config = dict(
    dataset='Sentinel-2 satellite tiles (TerraMesh)',
    train_examples=36250,
    encoder_norm='rmsnorm',
    encoder_norm_position='pre',
    encoder_expert_mlp_ratio=0.5,
    encoder_shared_expert=False,
    encoder_conv_stem=True,
    decoder_widths=[48, 96, 192, 192],
    decoder_block='plain',
    beta1=0.95,
    precondition_frequency=20,
    adamw_lr_other_params=0.0022,
    sam_rho=0.05,
    adamw_weight_decay_other_params=0.01,
)
Rows from block 9 of the encoder of a small segmentation model, named by matrix and row number. Rows with one number within an expert belong to one neuron, the router's apart. Each number is 50 + 12 x the weight over its row's rms, rounded and kept within 0 to 99. All counts start at 0. After the name is the row's rms in percent of the matrix's.
Before each expert's rows are labels from the 100 images, of 14848, where the router gives the expert most weight on average: "responds to" is what is common among them. Only what is clearly more common there than usual is listed. The data: Sentinel-2 satellite tiles (TerraMesh).
# router: router (encoder.blocks.9.mlp.router.weight, 8x128, trained with AdamW), inputs 0-127
# gate: expert gate (encoder.blocks.9.mlp.gate, 8x64x128), inputs 0-127
# up: expert up (encoder.blocks.9.mlp.up, 8x64x128), inputs 0-127
# down: expert down (encoder.blocks.9.mlp.down, 8x128x64, transposed), outputs 0-127

# expert 7
responds to: snow or ice; main land cover: snow or ice
router.7 086:47 39 50 37 60 60 50 32 52 58 55 75 44 43 37 66 47 33 30 95 46 45 27 56 49 57 33 57 34 53 53 51 48 49 43 44 56 58 67 63 63 42 42 45 65 52 44 72 69 54 52 43 64 54 50 65 64 63 71 28 41 49 32 49 52 63 43 54 70 58 57 32 45 48 38 61 66 77 53 52 49 41 59 76 57 42 54 37 51 46 47 43 62 63 47 44 48 34 46 60 73 50 64 32 42 66 60 58 67 45 51 39 41 58 56 43 37 68 51 42 62 45 54 36 59 60 46 31
gate.4 099:56 60 53 60 53 53 79 65 40 64 50 48 70 31 57 47 62 49 59 70 43 50 37 51 39 34 53 40 56 36 67 59 39 44 55 52 49 59 54 51 65 32 54 51 33 56 60 64 63 43 50 82 31 52 56 75 53 57 49 54 62 45 49 58 49 58 59 56 49 60 52 61 28 36 49 37 30 36 61 42 44 67 42 54 53 18 49 42 37 60 63 29 60 39 60 46 44 59 50 58 66 19 47 40 63 78 54 32 61 36 51 40 60 59 49 50 41 46 38 39 52 40 47 40 48 81 59 62
up.4 099:52 39 54 40 41 50 12 47 54 34 56 64 43 73 43 53 48 55 41 39 59 51 55 40 54 55 39 64 52 53 48 47 52 36 48 58 60 41 44 55 43 62 47 56 59 40 35 31 55 52 29 20 57 41 53 34 40 32 40 57 32 64 55 54 48 27 56 40 33 49 54 60 64 43 50 46 51 44 42 68 49 42 58 55 36 77 46 58 30 41 42 72 38 72 50 41 58 32 50 42 31 84 39 60 32 25 52 61 44 57 52 62 44 46 46 56 53 55 53 75 45 62 32 62 47 26 56 63
down.4 095:59 56 47 67 53 56 51 53 70 48 63 57 41 70 53 51 73 36 63 58 47 60 62 31 48 52 45 48 53 51 70 60 45 60 49 35 47 40 69 66 40 31 46 35 59 50 46 67 53 34 73 28 40 26 57 44 49 35 39 44 64 62 65 35 58 67 42 67 41 48 53 51 44 60 53 51 64 42 54 34 23 50 36 56 61 51 58 65 53 41 42 48 40 53 65 53 26 59 49 23 52 20 43 41 55 49 46 44 51 45 38 36 39 31 46 73 39 39 42 50 33 75 44 39 61 37 55 31

# expert 6
responds to: main land cover: rangeland
router.6 096:67 58 55 46 44 73 54 58 36 63 67 59 64 50 40 51 33 46 67 38 38 64 51 55 59 38 41 52 54 34 57 45 48 50 46 57 33 52 58 60 50 49 53 61 58 53 23 55 40 45 44 52 51 42 33 33 39 64 59 62 53 35 32 54 25 46 77 57 52 52 41 62 52 58 55 42 37 71 59 49 39 87 65 37 48 41 32 42 66 41 55 59 56 53 66 43 27 44 39 72 66 65 34 41 54 57 54 61 57 27 55 30 59 61 40 28 47 68 34 46 61 39 59 41 39 44 55 66
gate.4 118:53 43 41 47 59 51 52 71 70 32 54 52 57 64 52 49 54 49 63 56 64 29 46 68 71 76 50 38 46 36 50 52 52 43 58 40 53 63 56 63 49 58 46 42 67 59 30 34 53 39 29 44 48 76 37 27 51 59 53 46 30 63 49 54 41 45 57 23 63 44 49 41 47 65 56 52 68 44 43 67 45 43 62 56 54 62 43 41 40 70 35 56 45 42 56 50 45 05 50 56 70 63 49 34 28 36 51 49 36 50 30 44 73 56 61 38 32 64 53 54 51 59 41 52 36 57 57 49
up.4 112:53 75 66 57 52 34 41 50 46 74 58 48 46 43 62 44 48 56 41 58 57 70 46 31 26 30 47 52 54 54 78 58 44 52 36 57 46 17 67 42 42 36 53 63 32 42 67 60 50 65 50 48 24 29 57 60 56 53 52 56 52 43 50 54 61 58 60 48 37 52 49 59 59 43 50 52 39 64 45 37 58 55 27 48 48 43 49 72 48 37 50 34 49 62 46 56 56 75 49 40 20 48 20 45 66 67 51 58 56 45 66 45 23 64 43 54 60 55 47 56 54 55 62 26 64 43 40 50
down.4 116:43 34 38 35 38 31 52 43 41 76 51 31 65 36 61 56 39 54 60 55 53 44 57 80 53 70 55 40 42 50 38 72 64 59 70 52 35 47 44 37 52 61 64 40 45 63 51 53 22 39 54 49 65 80 43 42 60 57 38 52 51 49 46 42 29 53 54 57 55 42 43 45 63 49 53 56 29 57 45 48 63 48 53 34 58 51 66 51 54 51 35 49 34 39 44 69 48 48 58 54 37 37 66 60 40 43 34 51 42 64 54 80 68 52 63 52 63 38 53 15 57 33 63 50 58 65 60 65

# expert 1
responds to: water; main land cover: water
router.1 105:50 37 60 39 71 56 40 51 42 52 48 71 32 48 48 43 48 42 41 28 37 64 52 54 64 60 31 56 53 42 58 34 68 56 34 37 28 57 45 47 49 39 49 41 54 53 38 56 66 51 54 57 71 37 57 68 33 51 57 46 63 60 40 49 42 61 61 72 52 50 40 63 58 44 40 23 15 40 61 62 52 60 64 43 64 70 54 68 41 56 62 46 59 49 50 43 63 46 42 67 39 54 66 69 49 52 57 54 65 56 56 51 60 36 68 58 78 38 45 64 19 55 37 41 73 58 44 46
gate.4 078:51 70 62 47 56 43 44 42 69 53 66 39 52 63 57 44 48 52 47 57 60 49 53 50 51 35 45 48 53 31 47 34 33 25 53 48 50 42 60 59 65 44 58 43 63 32 75 43 67 62 39 47 51 60 40 40 68 66 68 48 30 44 51 44 73 61 31 35 41 53 74 74 33 39 41 58 57 56 53 43 49 53 40 61 45 39 55 46 36 40 62 39 52 62 52 28 58 32 52 44 67 46 39 43 52 36 49 61 59 31 36 36 50 52 50 80 56 73 22 70 51 55 31 43 40 38 55 29
up.4 078:63 47 65 36 47 44 58 59 52 39 63 59 41 66 48 46 40 60 37 47 61 22 41 47 50 52 55 54 44 38 67 56 53 41 66 50 43 59 46 33 39 44 58 42 68 50 49 57 85 64 32 66 42 22 55 56 54 69 74 59 40 51 38 52 70 32 20 35 55 54 74 61 38 47 42 60 49 48 58 58 41 69 37 50 40 44 43 53 53 64 65 24 77 48 51 47 40 52 61 48 51 37 23 36 60 59 51 55 59 49 68 61 39 52 51 47 47 48 38 72 37 48 52 37 60 63 50 36
down.4 079:55 46 52 51 60 45 48 52 48 61 40 37 78 52 65 35 69 65 40 49 73 60 64 47 44 55 47 29 50 65 39 61 69 57 60 41 38 43 50 28 37 61 40 29 43 66 72 43 70 67 54 31 61 46 42 46 34 64 64 52 49 79 47 42 50 62 50 49 51 71 45 35 45 21 65 62 48 52 44 47 66 57 61 37 34 54 45 58 55 56 47 38 50 38 55 65 43 61 50 52 36 49 54 37 49 64 72 42 39 69 74 73 49 45 56 43 57 26 45 48 57 61 50 29 50 65 42 59

# expert 5
responds to: water; flooded vegetation; main land cover: water; main land cover: flooded vegetation
router.5 107:34 58 47 46 42 60 49 47 66 39 59 68 41 72 43 57 47 57 49 72 60 30 64 43 21 42 30 53 42 60 19 39 56 62 45 48 66 61 52 55 39 42 61 40 57 40 47 36 58 49 47 51 29 69 57 53 52 51 57 46 67 71 61 56 51 58 50 48 67 41 60 47 63 42 41 33 47 64 54 55 49 56 46 90 43 65 41 47 45 46 63 56 60 56 52 43 45 41 39 46 43 26 50 67 48 39 46 58 71 45 48 43 61 67 61 44 42 54 33 53 29 74 34 38 22 72 46 54
gate.4 100:34 45 55 52 31 50 28 46 33 45 33 46 55 51 58 26 49 54 46 56 55 34 42 35 54 57 68 53 50 62 34 37 53 61 63 43 58 37 53 34 43 61 57 45 40 51 39 41 20 47 44 56 36 63 46 47 47 41 61 66 45 73 48 51 38 55 54 25 37 67 77 59 62 65 44 59 52 41 63 34 68 21 66 30 66 43 62 49 52 60 34 45 38 49 56 57 41 54 51 44 53 74 32 67 51 47 60 58 60 68 76 61 57 50 44 52 46 42 39 21 48 51 48 50 37 72 59 51
up.4 104:66 70 39 58 60 49 47 56 60 68 56 60 46 60 69 60 51 37 67 55 32 64 60 78 53 52 41 43 52 62 65 49 39 58 48 57 27 59 55 56 53 47 50 31 33 43 53 52 46 41 60 50 75 35 52 47 52 52 47 52 21 41 49 51 56 66 62 65 41 82 39 39 54 53 73 61 47 53 40 50 73 78 54 39 62 30 58 71 63 58 36 46 50 43 48 71 45 53 41 52 38 58 49 41 60 55 53 62 37 42 25 42 35 43 50 57 61 48 40 72 75 57 44 34 37 44 59 59
down.4 099:60 55 33 27 56 60 43 62 38 50 52 39 64 55 37 63 60 49 44 51 62 37 38 58 57 35 57 45 35 38 30 57 48 24 45 62 61 52 35 46 55 64 49 51 60 37 40 34 59 65 38 39 43 53 40 46 51 49 70 55 43 49 62 59 66 40 67 26 59 38 39 62 65 20 55 49 57 59 50 70 69 53 64 49 31 62 38 35 39 41 56 45 68 64 28 52 68 41 58 64 63 79 46 59 30 40 44 42 54 51 61 58 61 64 61 39 54 62 65 66 54 35 32 57 34 40 61 51

# expert 0
responds to: main land cover: water; main land cover: snow or ice
router.0 091:44 81 52 23 55 45 47 41 60 68 59 36 67 29 58 47 41 44 67 44 55 52 52 42 67 67 57 43 48 56 50 58 45 39 40 54 36 81 54 62 58 61 46 32 69 44 60 72 51 35 59 34 57 29 49 38 55 43 50 29 43 51 57 43 58 60 40 32 51 54 38 67 58 65 36 48 34 52 42 59 55 55 59 45 70 44 56 42 49 58 53 48 57 45 49 78 61 66 66 46 51 35 50 67 51 51 77 46 58 50 43 54 48 39 54 50 51 45 33 62 65 48 25 34 47 87 58 43
gate.4 125:43 45 50 46 57 50 53 34 54 55 39 48 70 50 58 53 32 46 67 34 54 49 35 26 78 40 40 61 40 49 44 58 47 24 58 74 54 61 34 37 62 63 48 45 54 50 23 57 54 64 47 56 53 73 45 61 34 50 71 41 58 40 61 52 56 38 53 32 32 62 47 44 47 61 43 33 30 43 57 37 76 38 56 42 54 50 64 44 51 43 46 43 53 60 48 53 52 63 59 75 54 63 38 64 58 36 46 53 64 60 43 63 50 38 51 11 46 25 51 58 44 30 53 52 65 43 47 71
up.4 122:53 50 62 39 53 43 35 43 38 23 66 66 59 47 51 65 35 52 28 61 50 21 41 61 51 55 55 46 46 75 68 27 45 73 56 39 45 61 64 59 51 40 63 53 61 34 58 54 42 36 54 64 48 31 48 62 50 56 34 52 39 58 30 48 57 37 53 58 76 63 55 69 50 61 63 51 51 29 61 51 43 50 33 65 53 42 50 45 52 49 45 48 72 19 81 49 63 62 44 36 51 61 54 35 48 52 58 49 46 61 48 19 34 60 37 48 50 57 37 56 52 45 62 59 54 52 45 29
down.4 122:57 68 46 51 54 40 50 67 81 63 69 45 51 51 48 48 39 65 69 38 58 20 49 62 54 74 46 51 44 49 59 57 52 67 58 77 32 49 61 39 48 64 42 53 61 54 38 58 59 32 48 54 50 57 49 24 61 57 47 35 42 49 45 43 35 64 51 66 44 41 34 45 62 53 69 69 41 67 28 54 37 50 49 28 61 63 64 57 64 71 46 52 35 39 48 62 27 51 63 39 55 40 60 41 51 51 43 70 33 36 34 54 56 45 57 44 57 52 48 49 70 49 77 41 53 68 40 42

# expert 4
responds to: main land cover: rangeland
router.4 105:52 69 59 43 46 46 27 62 36 39 49 28 41 63 48 42 63 46 40 39 37 60 62 51 61 54 72 63 41 57 64 40 53 46 54 39 39 44 83 56 53 68 48 41 61 59 71 61 50 70 42 51 47 14 35 41 55 49 54 43 50 27 50 53 60 49 50 54 52 58 52 62 32 51 68 38 33 68 40 57 46 63 43 43 53 57 43 82 24 54 39 62 51 50 39 61 53 27 41 32 63 61 45 59 63 50 40 39 57 39 42 47 52 61 53 48 56 68 69 67 42 62 39 64 68 53 51 64
gate.4 095:42 54 49 45 50 41 47 32 54 79 38 56 59 50 49 85 26 47 57 56 64 48 55 41 75 42 52 50 50 46 51 46 68 56 60 40 45 43 55 39 38 35 79 52 54 58 56 56 33 58 64 51 47 50 55 44 37 41 61 55 44 46 71 43 58 31 37 43 39 48 64 40 36 45 43 59 50 46 69 36 52 45 53 61 48 33 81 38 68 37 37 38 41 80 46 51 41 66 39 33 38 53 50 38 65 53 68 49 46 48 77 46 51 47 47 51 38 31 38 44 67 41 74 62 47 42 66 33
up.4 099:58 35 33 70 22 61 45 55 59 55 56 54 40 64 66 51 38 49 47 53 48 72 52 45 54 51 65 61 71 37 56 60 38 60 45 51 43 25 63 45 43 19 59 67 52 44 48 55 35 43 49 63 47 51 53 42 36 42 39 63 42 55 40 32 41 58 27 43 51 53 55 33 48 47 65 65 55 59 49 32 67 50 53 28 48 54 62 52 89 51 46 65 35 49 60 56 39 68 58 55 50 56 45 46 80 53 62 36 43 54 53 54 35 41 39 49 32 19 50 66 62 50 66 51 57 36 61 41
down.4 099:53 25 76 36 51 45 32 39 29 38 47 58 71 37 53 54 53 66 53 42 64 39 51 53 63 77 56 52 52 53 51 44 61 57 57 55 53 58 50 32 38 58 58 66 64 67 28 50 46 52 42 53 62 68 43 41 37 51 60 71 50 84 28 55 47 34 48 46 76 47 56 48 40 51 58 51 28 46 58 46 48 48 34 52 65 63 59 46 49 48 56 41 48 47 65 59 58 51 54 66 42 52 62 48 45 42 56 61 56 68 75 58 68 33 40 23 29 35 44 41 36 37 57 53 75 43 56 66

# expert 2
responds to: main land cover: rangeland
router.2 113:39 32 52 49 59 66 58 64 19 57 51 49 59 50 45 28 62 53 27 63 58 70 36 32 38 42 61 36 60 58 56 66 30 46 46 56 59 31 41 73 42 57 51 63 33 40 39 45 32 37 47 50 49 59 28 48 58 44 62 55 51 46 57 62 40 46 73 47 42 54 63 52 30 46 36 43 41 57 38 36 51 54 56 61 53 27 43 56 42 57 44 54 27 31 52 38 48 40 56 34 48 67 33 59 43 50 34 51 38 68 48 52 68 65 28 58 64 47 49 29 38 63 68 57 31 56 55 68
gate.4 103:68 44 49 56 36 50 51 58 56 44 54 56 53 47 52 84 70 59 46 45 62 42 66 65 47 73 50 42 62 35 44 42 65 72 46 33 58 44 42 48 31 60 59 45 36 78 55 36 42 39 47 23 48 39 42 53 31 38 47 61 22 37 68 53 40 63 68 58 53 64 54 51 42 59 72 48 55 37 46 60 38 50 48 42 53 48 42 77 45 29 48 52 32 51 46 48 33 52 50 45 40 52 43 46 50 32 68 32 39 58 66 63 71 46 62 55 50 36 36 56 46 51 45 68 41 54 70 73
up.4 108:50 62 47 41 30 39 63 56 51 77 40 45 53 52 54 59 38 52 66 38 68 53 50 54 40 79 64 24 76 46 62 61 50 52 49 42 36 35 64 38 42 40 49 47 30 43 49 56 33 58 52 61 48 46 69 48 24 51 50 51 40 50 73 44 57 57 56 40 57 60 56 79 53 41 52 49 48 45 54 59 54 80 35 22 56 50 56 50 67 40 41 41 40 57 60 77 50 63 46 48 55 64 43 56 58 60 66 53 55 70 67 71 62 47 50 56 74 38 57 59 53 47 47 42 52 40 77 53
down.4 116:43 40 41 52 53 52 66 32 37 57 42 73 50 51 62 68 34 60 42 60 68 46 61 50 68 56 78 58 72 40 35 63 57 48 59 42 49 55 59 40 38 42 42 68 58 58 54 53 56 38 49 50 46 55 45 55 27 47 45 48 75 59 46 52 47 48 42 31 67 49 59 45 47 61 28 51 72 49 58 35 63 55 61 44 69 49 59 29 78 42 48 46 40 61 68 54 40 47 49 70 55 48 41 43 56 46 71 48 49 68 77 74 62 68 40 56 16 41 47 38 46 37 39 60 47 51 70 44

# expert 3
responds to: snow or ice
router.3 094:45 45 36 60 39 50 36 37 53 55 64 68 55 36 40 57 58 48 53 34 32 51 60 42 50 72 38 68 68 51 40 62 46 49 46 54 43 57 49 51 27 45 58 35 36 50 36 30 46 33 37 47 43 81 62 36 56 19 49 70 49 55 66 50 46 39 20 32 56 44 65 50 45 35 53 61 61 61 50 39 36 38 74 35 52 74 52 55 38 48 49 36 43 55 41 42 46 22 60 37 43 25 41 50 49 38 63 54 66 58 51 57 65 39 54 48 32 49 74 52 46 62 54 55 38 60 59 46
gate.4 114:33 69 43 61 44 52 34 31 47 52 26 49 41 49 41 40 36 39 50 58 43 53 40 50 51 34 77 61 43 78 27 42 52 49 52 42 56 45 49 21 52 38 53 45 31 49 64 47 27 45 39 60 30 53 46 56 43 43 65 62 53 41 50 53 59 63 42 48 46 54 63 38 60 62 43 51 63 47 67 47 56 41 76 31 47 44 78 33 77 39 43 36 62 62 40 57 50 45 52 54 53 54 31 73 66 70 47 49 78 42 60 50 39 67 58 44 37 57 53 52 69 44 56 64 38 56 55 37
up.4 103:52 39 41 32 62 55 55 64 40 51 60 38 63 61 45 43 57 41 41 66 70 48 60 28 50 40 38 39 49 26 63 60 49 53 26 57 52 68 52 50 50 58 23 60 48 72 41 61 69 55 56 46 62 41 46 43 54 55 48 33 70 50 32 59 49 36 62 40 49 38 41 50 45 29 42 41 47 46 34 56 52 58 35 72 50 51 22 54 24 61 61 67 55 52 52 38 48 44 56 72 46 69 51 42 29 23 47 49 37 60 55 60 72 56 53 47 58 47 45 46 24 56 32 44 65 56 28 62
down.4 116:55 42 60 72 49 38 53 48 55 64 64 70 35 65 63 69 21 59 55 51 47 76 52 43 43 48 41 49 55 52 55 30 36 60 62 39 41 46 58 46 44 26 43 71 35 38 49 53 58 49 61 69 46 46 82 50 44 30 44 42 40 57 70 42 62 55 43 44 49 70 58 63 39 66 52 53 58 48 62 36 38 62 38 49 51 31 73 59 58 45 35 34 60 64 64 51 37 66 35 44 42 48 47 49 63 57 61 67 59 51 60 47 28 51 31 81 52 47 39 52 57 60 49 50 58 49 75 40