python train.py --dataset="Sentinel-2 satellite tiles (TerraMesh)" --num_classes=10 --encoder_norm="rmsnorm" --encoder_activation="geglu" --encoder_parallel_block=true --encoder_moe_every=1 --one_sided=true --adamw_lr_other_params=0.0022 --weight_decay=0.1
Rows from block 9 of the encoder of a small segmentation model, named by matrix and row number. Rows with one number within an expert belong to one neuron, the router's apart. Each number is 500 + 50 x the weight over its row's rms, rounded and kept within 0 to 999. All counts start at 0. Numbers have three digits each. After the name is the row's rms in percent of the matrix's.
After each expert's rows are labels from the 100 images, of 14848, where the router gives the expert most weight on average: "responds to" is what is common among them. Only what is clearly more common there than usual is listed. The data: Sentinel-2 satellite tiles (TerraMesh).
# router: router (encoder.blocks.9.mlp.router.weight, 8x128, trained with AdamW), inputs 0-127
# gate: expert gate (encoder.blocks.9.mlp.gate, 8x64x128), inputs 0-127
# up: expert up (encoder.blocks.9.mlp.up, 8x64x128), inputs 0-127
# down: expert down (encoder.blocks.9.mlp.down, 8x128x64, transposed), outputs 0-127

# expert 0
router.0 091:476630509390521481488462540574539441571412535489464474572477523507507469570571529470493527501534480455459516442631516551532548485426580475543591504438536434529411498450521471501412470503530470533542459426505518448570535562443490431507465539521520539480582473523467495531514490531478494617546566568483504437500572505506614485531499471516492453518501506478431548561492397432486652532471
gate.0 086:547506528442521452511448583557411514582620461593482494542578552438451590605478503468468434475555498480522518523476496513459452533500497510498535578471488520434583439486520492426505530484628448516580419482532514482527586491537494449518546451545473532430640539499471530485416414534483548554482507576559519460550509516514545495421598499485504480581483487461505558462511626471516526432520
up.0 080:451520554394485509568508596516464577559402516561516541461518586439455432481498471545473412480563494502560516551510456438529547505499535563590489546452450469462580462519473477539482518474565515547465389448503427508411520498528523472562519525524510555487489491552463467409541411567644463507549497543509514545480528464470587480535526561494594520611464445502560508461511554522433618553515
down.0 081:518464447533470470427580535507541405392584441475512431450473555492519511502519448500527472562491488532515486526471559508470435541428550549539540408466491453480472494499580519442454473503577480514483477557499469505461511532492461402454557447436422413539569566572566508494462515370496476461437504528403376390470512498462418512499487482548470580481536507473466435388542590568516474459454
responds to: main land cover: water; main land cover: snow or ice

# expert 7
router.7 086:487456502444540542500424507532522603475469448566488430416688485479405523497530428529432512512505492496473474523535572556556467466480564508475590579519508471559516499563557554589409462496425494507554469519584531530423478493449548568611514507498462537609531465518447503484487470549555489474491435482543596501557424466568540533570480506454463532525471447576505468549481517440538544482421
gate.0 106:454571492429531439487469484627461436479548489513402497557505481478512507553479559361519506537485528509552507481480546491509477540457528440520559510512562541473542496543513517497442469532584416454484444417473455623559550566454517523514538457515507468431548466534492570452426490440456555479518496440463500472540475539544481487415529480550403497415524583378461569561494567386495423416432
up.0 117:552504608472537468379500518390490559460477494505412524428523403555454491555480497507484480547409494447558420433532497402532460525461517445518524498518481524479504547516453551546451477527474503565459470438477615468551502535514502464411602451524389491486544435574527436487434456554472575528506534475449486554489503551480596454551515491436443408487497501429426565552420494538587495552492
down.0 091:503503553484513573504453529457453532493513536507549620454518538408613506459475498381599414431524477364517554547439472570530492406515571604547592541479468530539478449526482573531437553421465529470475466519529412559543483421441493556495488533540485490501535455404459558435592521476484528459454497510454455502445416478465428436425538499509535556512476453506479481470515511520526433481549
responds to: snow or ice; main land cover: snow or ice

# expert 1
router.1 105:501447543454588526460505468510491589425492493473490466461409445557509518557542421527513468533434576527432445409528480486495454494464517514452523566504516530586447528577428504530483553541459495468544544593509498460553532476460388355456548550508541557470559584516576463527552483538495501470554483465573454515569580495508529518563525527504542441575534617449478559373521448462595534475482
gate.0 113:547535513508521521458582469521498539459547461583436530482498615501517592528526491378520486493480575581556439440511498376473562550487424517509502488535451486514418437490401497545445426487524566525499516505516572475495461564493538473519521585567616519488484514464529518519498477451503484591492535440466413625421481486495465495528584612589501543426459532473452520495532598542542518547556
up.0 113:503421504488590430547378461489437435504508509411514465577516378488516459442497555517434578508568582455517466502453485568472433489459561468530560540468531417476603472544538514531537606568473435490529401545411512543473481434507457503484528501451418530506465482511444491526460469549426471482509509534554581403582470540554480428407462436445484443544530442507542485535493512484467491410501
down.0 101:413450506533417511620524453481434461519416497364503403494436432561413457526493467538418525487471443447450534500573438477588553557553433433457482478562521518453470588525469417571532463491520461512461478531441504509507467432492416455463493549517541539521442482488484461485527477557482497532554578446543517610508600545532532533551548515477452488513494620404546481478470533436495501524434
responds to: water; main land cover: water

# expert 3
router.3 094:479480443543452501441445514522560577519441458531535491512434423504540468501592450573574504456548484497482517470528498504406481532438444500442417484431445486471630551443527371494583496520566498483452375425525475564500480436513546548546500452442450600437509601510523451490497440470519463466484385540444469398460502496451553517566533503529561455515490423498599506484552518520450541537484
gate.0 094:553499506531504453545515432566535490512583488425496455556559452456459566397552504522598412545487530514447442487469545395454521484511353516529456518583510507490482500412519481423487478503492482427593536431540435469473558430468544497542503391551511478482558468504474490583506437431407533478530442441486480377501523513467405572491509469503466528482513556442578544529475463450443601479495
up.0 105:673503432426509434454493552578530466526568491540542515489593495467461563441513513526541465541520485493492481527428557522482436452460409458556455482544476526586556415412561449505472471483543542490558559479514470410501638477489573462553562406580505507471561472534471487559493421465534523465532425496412465462496475475515462502543473435507466591544445590555564544573517517459465496479504
down.0 115:445425485411476542590503431489378538524394545424480501551523448557478530517479556454526532433587499451459518471529396488532520445535437465488468493546566528540554546500497477543539615544465456462475468474454459498468519425456461502481476543536462590460536484472447548487447491534451514529581512469640631549588507538549498583513530513583504505551474506441582487550442468424420517539516
responds to: snow or ice

# expert 2
router.2 113:454425507494536566532558373530505494538500480409550514406556535582440426448465545442541534527569415482483524536421461595466529504553428460456478425448486500496537410490535475549519504483530551458485595488468516554508417482440469463530449441505516525548514404472526467530476516402421510450490458527432493571429537469499435506450573493508575562408535560489496414449556574530420524521575
gate.0 094:486523511534531428504449518557445456534534458463510526420487450532448582510532531529475540499534570436569562460409538506455588477530495481472447531473443432517517465509537541500515359487420554477391557503393465480492527501559540432588409539485493506419449511449476508585484483520447431523468486567472519572420483466524556485470544443525520474488536528546503483693557522522574508473601
up.0 087:493577420480445506602470548460502443669499413508497517474579613523587524457494513516479513457547614539505508468607505450473541509516555596462475543473477488407494464444464493567526493548527487547525509517571469543480449482441491514492479528473511511597422471544495537472508463469521498598516478551488479466452507446390589574539556552572582390501485435499473506427513498461493584468514
down.0 090:474602545498451530602530410532464522601432512422423486576504527498455480486521580405483467517502487463450497495547478472532603530519454478478466513521468528458433562544427472513550487433520496545518558420442511543607498445498483527480512565566570507446453468533448484466490433580523527557470492449588629557476526553462545547556587534533525485519503573539552558510455381418494514591532
responds to: main land cover: rangeland

# expert 5
router.5 107:434534486485465542494487566453536575461590469531489530494590540416558471380465416511469541373455527551480491567547508520455469545457531458488440533497489505412578530513509506529484572589547523504532499490570464544486554465462428489558518520496525483665469561463488478485554524540523507470480462452485471398499569491454485535588478492472546571547476469518430513413601432450384593482515
gate.0 084:535488500580481445578459621461460467488558595500505540533548496531495531468478494474356542560507500399519558507437518597467429578486528460422514534508496455514501507481571481512490387601525497433497525490446582486516575469461511484488523531469490430598463495531475424488479553471527480572449526477520470461520449447496457545409435425488436452440576538505472591479556505382524463393486
up.0 079:498506575494481564433462434515404546536425453502475450563557564528490544533541566471520490496436500587485355516545499412406570452469481594541539465509489559542403490456469530519515608487473543510590507520511532486427534538449528589472514490553446624479591498511525514455475403534430564492540502465529588545452509592588493511505528542485487486515436476471497534502473435426473586494467
down.0 083:510434470482498516415391534492429512462509524477481481473564410539529490504476547501430643469543602523469401470518471511445464586455432478486460499488510455611547497503528567512523553471409476518556480520494578436420506538511507537538527454586408584446565462535460504505411535491417504487515438499551515549570504494566505472470520446465399428539405459449539506558416516461444532422537
responds to: water; flooded vegetation; main land cover: water; main land cover: flooded vegetation

# expert 6
router.6 096:571533521485474597519533443555571539558498460505429485573449450560502520538452464510519431530480490500482531431509535540498495511547534511387523457479474508502465427427456557536550513439425518396482610528508509462549507532522466445589536494456654564446492462423467566463520536526513568470403475453593569562434462517530516548529404522418540546456409486575434484548454539464454476519565
gate.0 077:517442518498434482465501513472554494496515524480514478600459386480534542392486464520525470474470467528510636561463412443525473462528499449440474538514523457473475518609536455488535443436478455490401557519387507436621443433529451472442436504473524432553420409549586452495528511477501478500513489374547523528518531568472436567539491528469496412531548557492555456535474450551510433540591
up.0 084:470550501493568447531418460511454493471620537452485471368556523505455505465562497417431625517571499451513491457531580562524485500438410460580554486505522471504562474415528546455535449572461533518585419473522496526453517440457575510571501473510513492481512567462460511567488528445404467523593576527422523466511570483489478556476530496580408505525559601457456469480494537438507495433420
down.0 074:548487541503513506455527484471510523529406533529503563560473387499487414504527431553510539478404497441573567502545480485531558497605454444432423516516404507478561481494526503459611479529438565624470579445467472431497530575516505444561538481526514511462552476504553463485555534611570503461462469453529587543519558494482491483553481440413497452549467431596525583514473393533494482492603
responds to: main land cover: rangeland

# expert 4
router.4 105:508580537469484485403549441454494409461552492465554484460453447542549503544517591553462530558457511482515453453475637525512573493461548539590548500583467505487349437463521495517470499405498514543497501519507532507551424503575449429575459527483554470470513527469634393516455549506502452547512405463425555546479539553501458455531453465489509544514493526575579571468550455558576513503560
gate.0 090:597551487525415441531498483480513491511511481536516488477519572492523588509447500570492456460499570491478444557434462421467523544433521512469517593546457574478482489484425462474528541407542537481607624525504597504440470479475512513627505421565447528503533507536524488559445532418492448538473553508453515394468447492584430506524470487373521563594478483470481512535348519480465549484533
up.0 089:514554507523454516518555567500588438429563522441491510511481547430513455477496537412472433449484483516482507462541580498405427513501551470534430483553453414498437512341445484537423536552477473492515481531453467480500627437537589573584551453421617443464471536454435454510586539473571535489493515534457510432569456485571581501506397524486465513465509509493471516527506479455438489503404
down.0 082:509520427528487541414522609493483558389469477397532509559530447533527549617476481457567504509531495446404497472502491601560435354443511482525549558479584444536537472493518438551508538530507401499451456559416476542462462537504496530496484519433476527500537489463440553445503574536508513460428494556512512450499429511559494500412424464437428419487536442484566539495602510479520423430488
responds to: main land cover: rangeland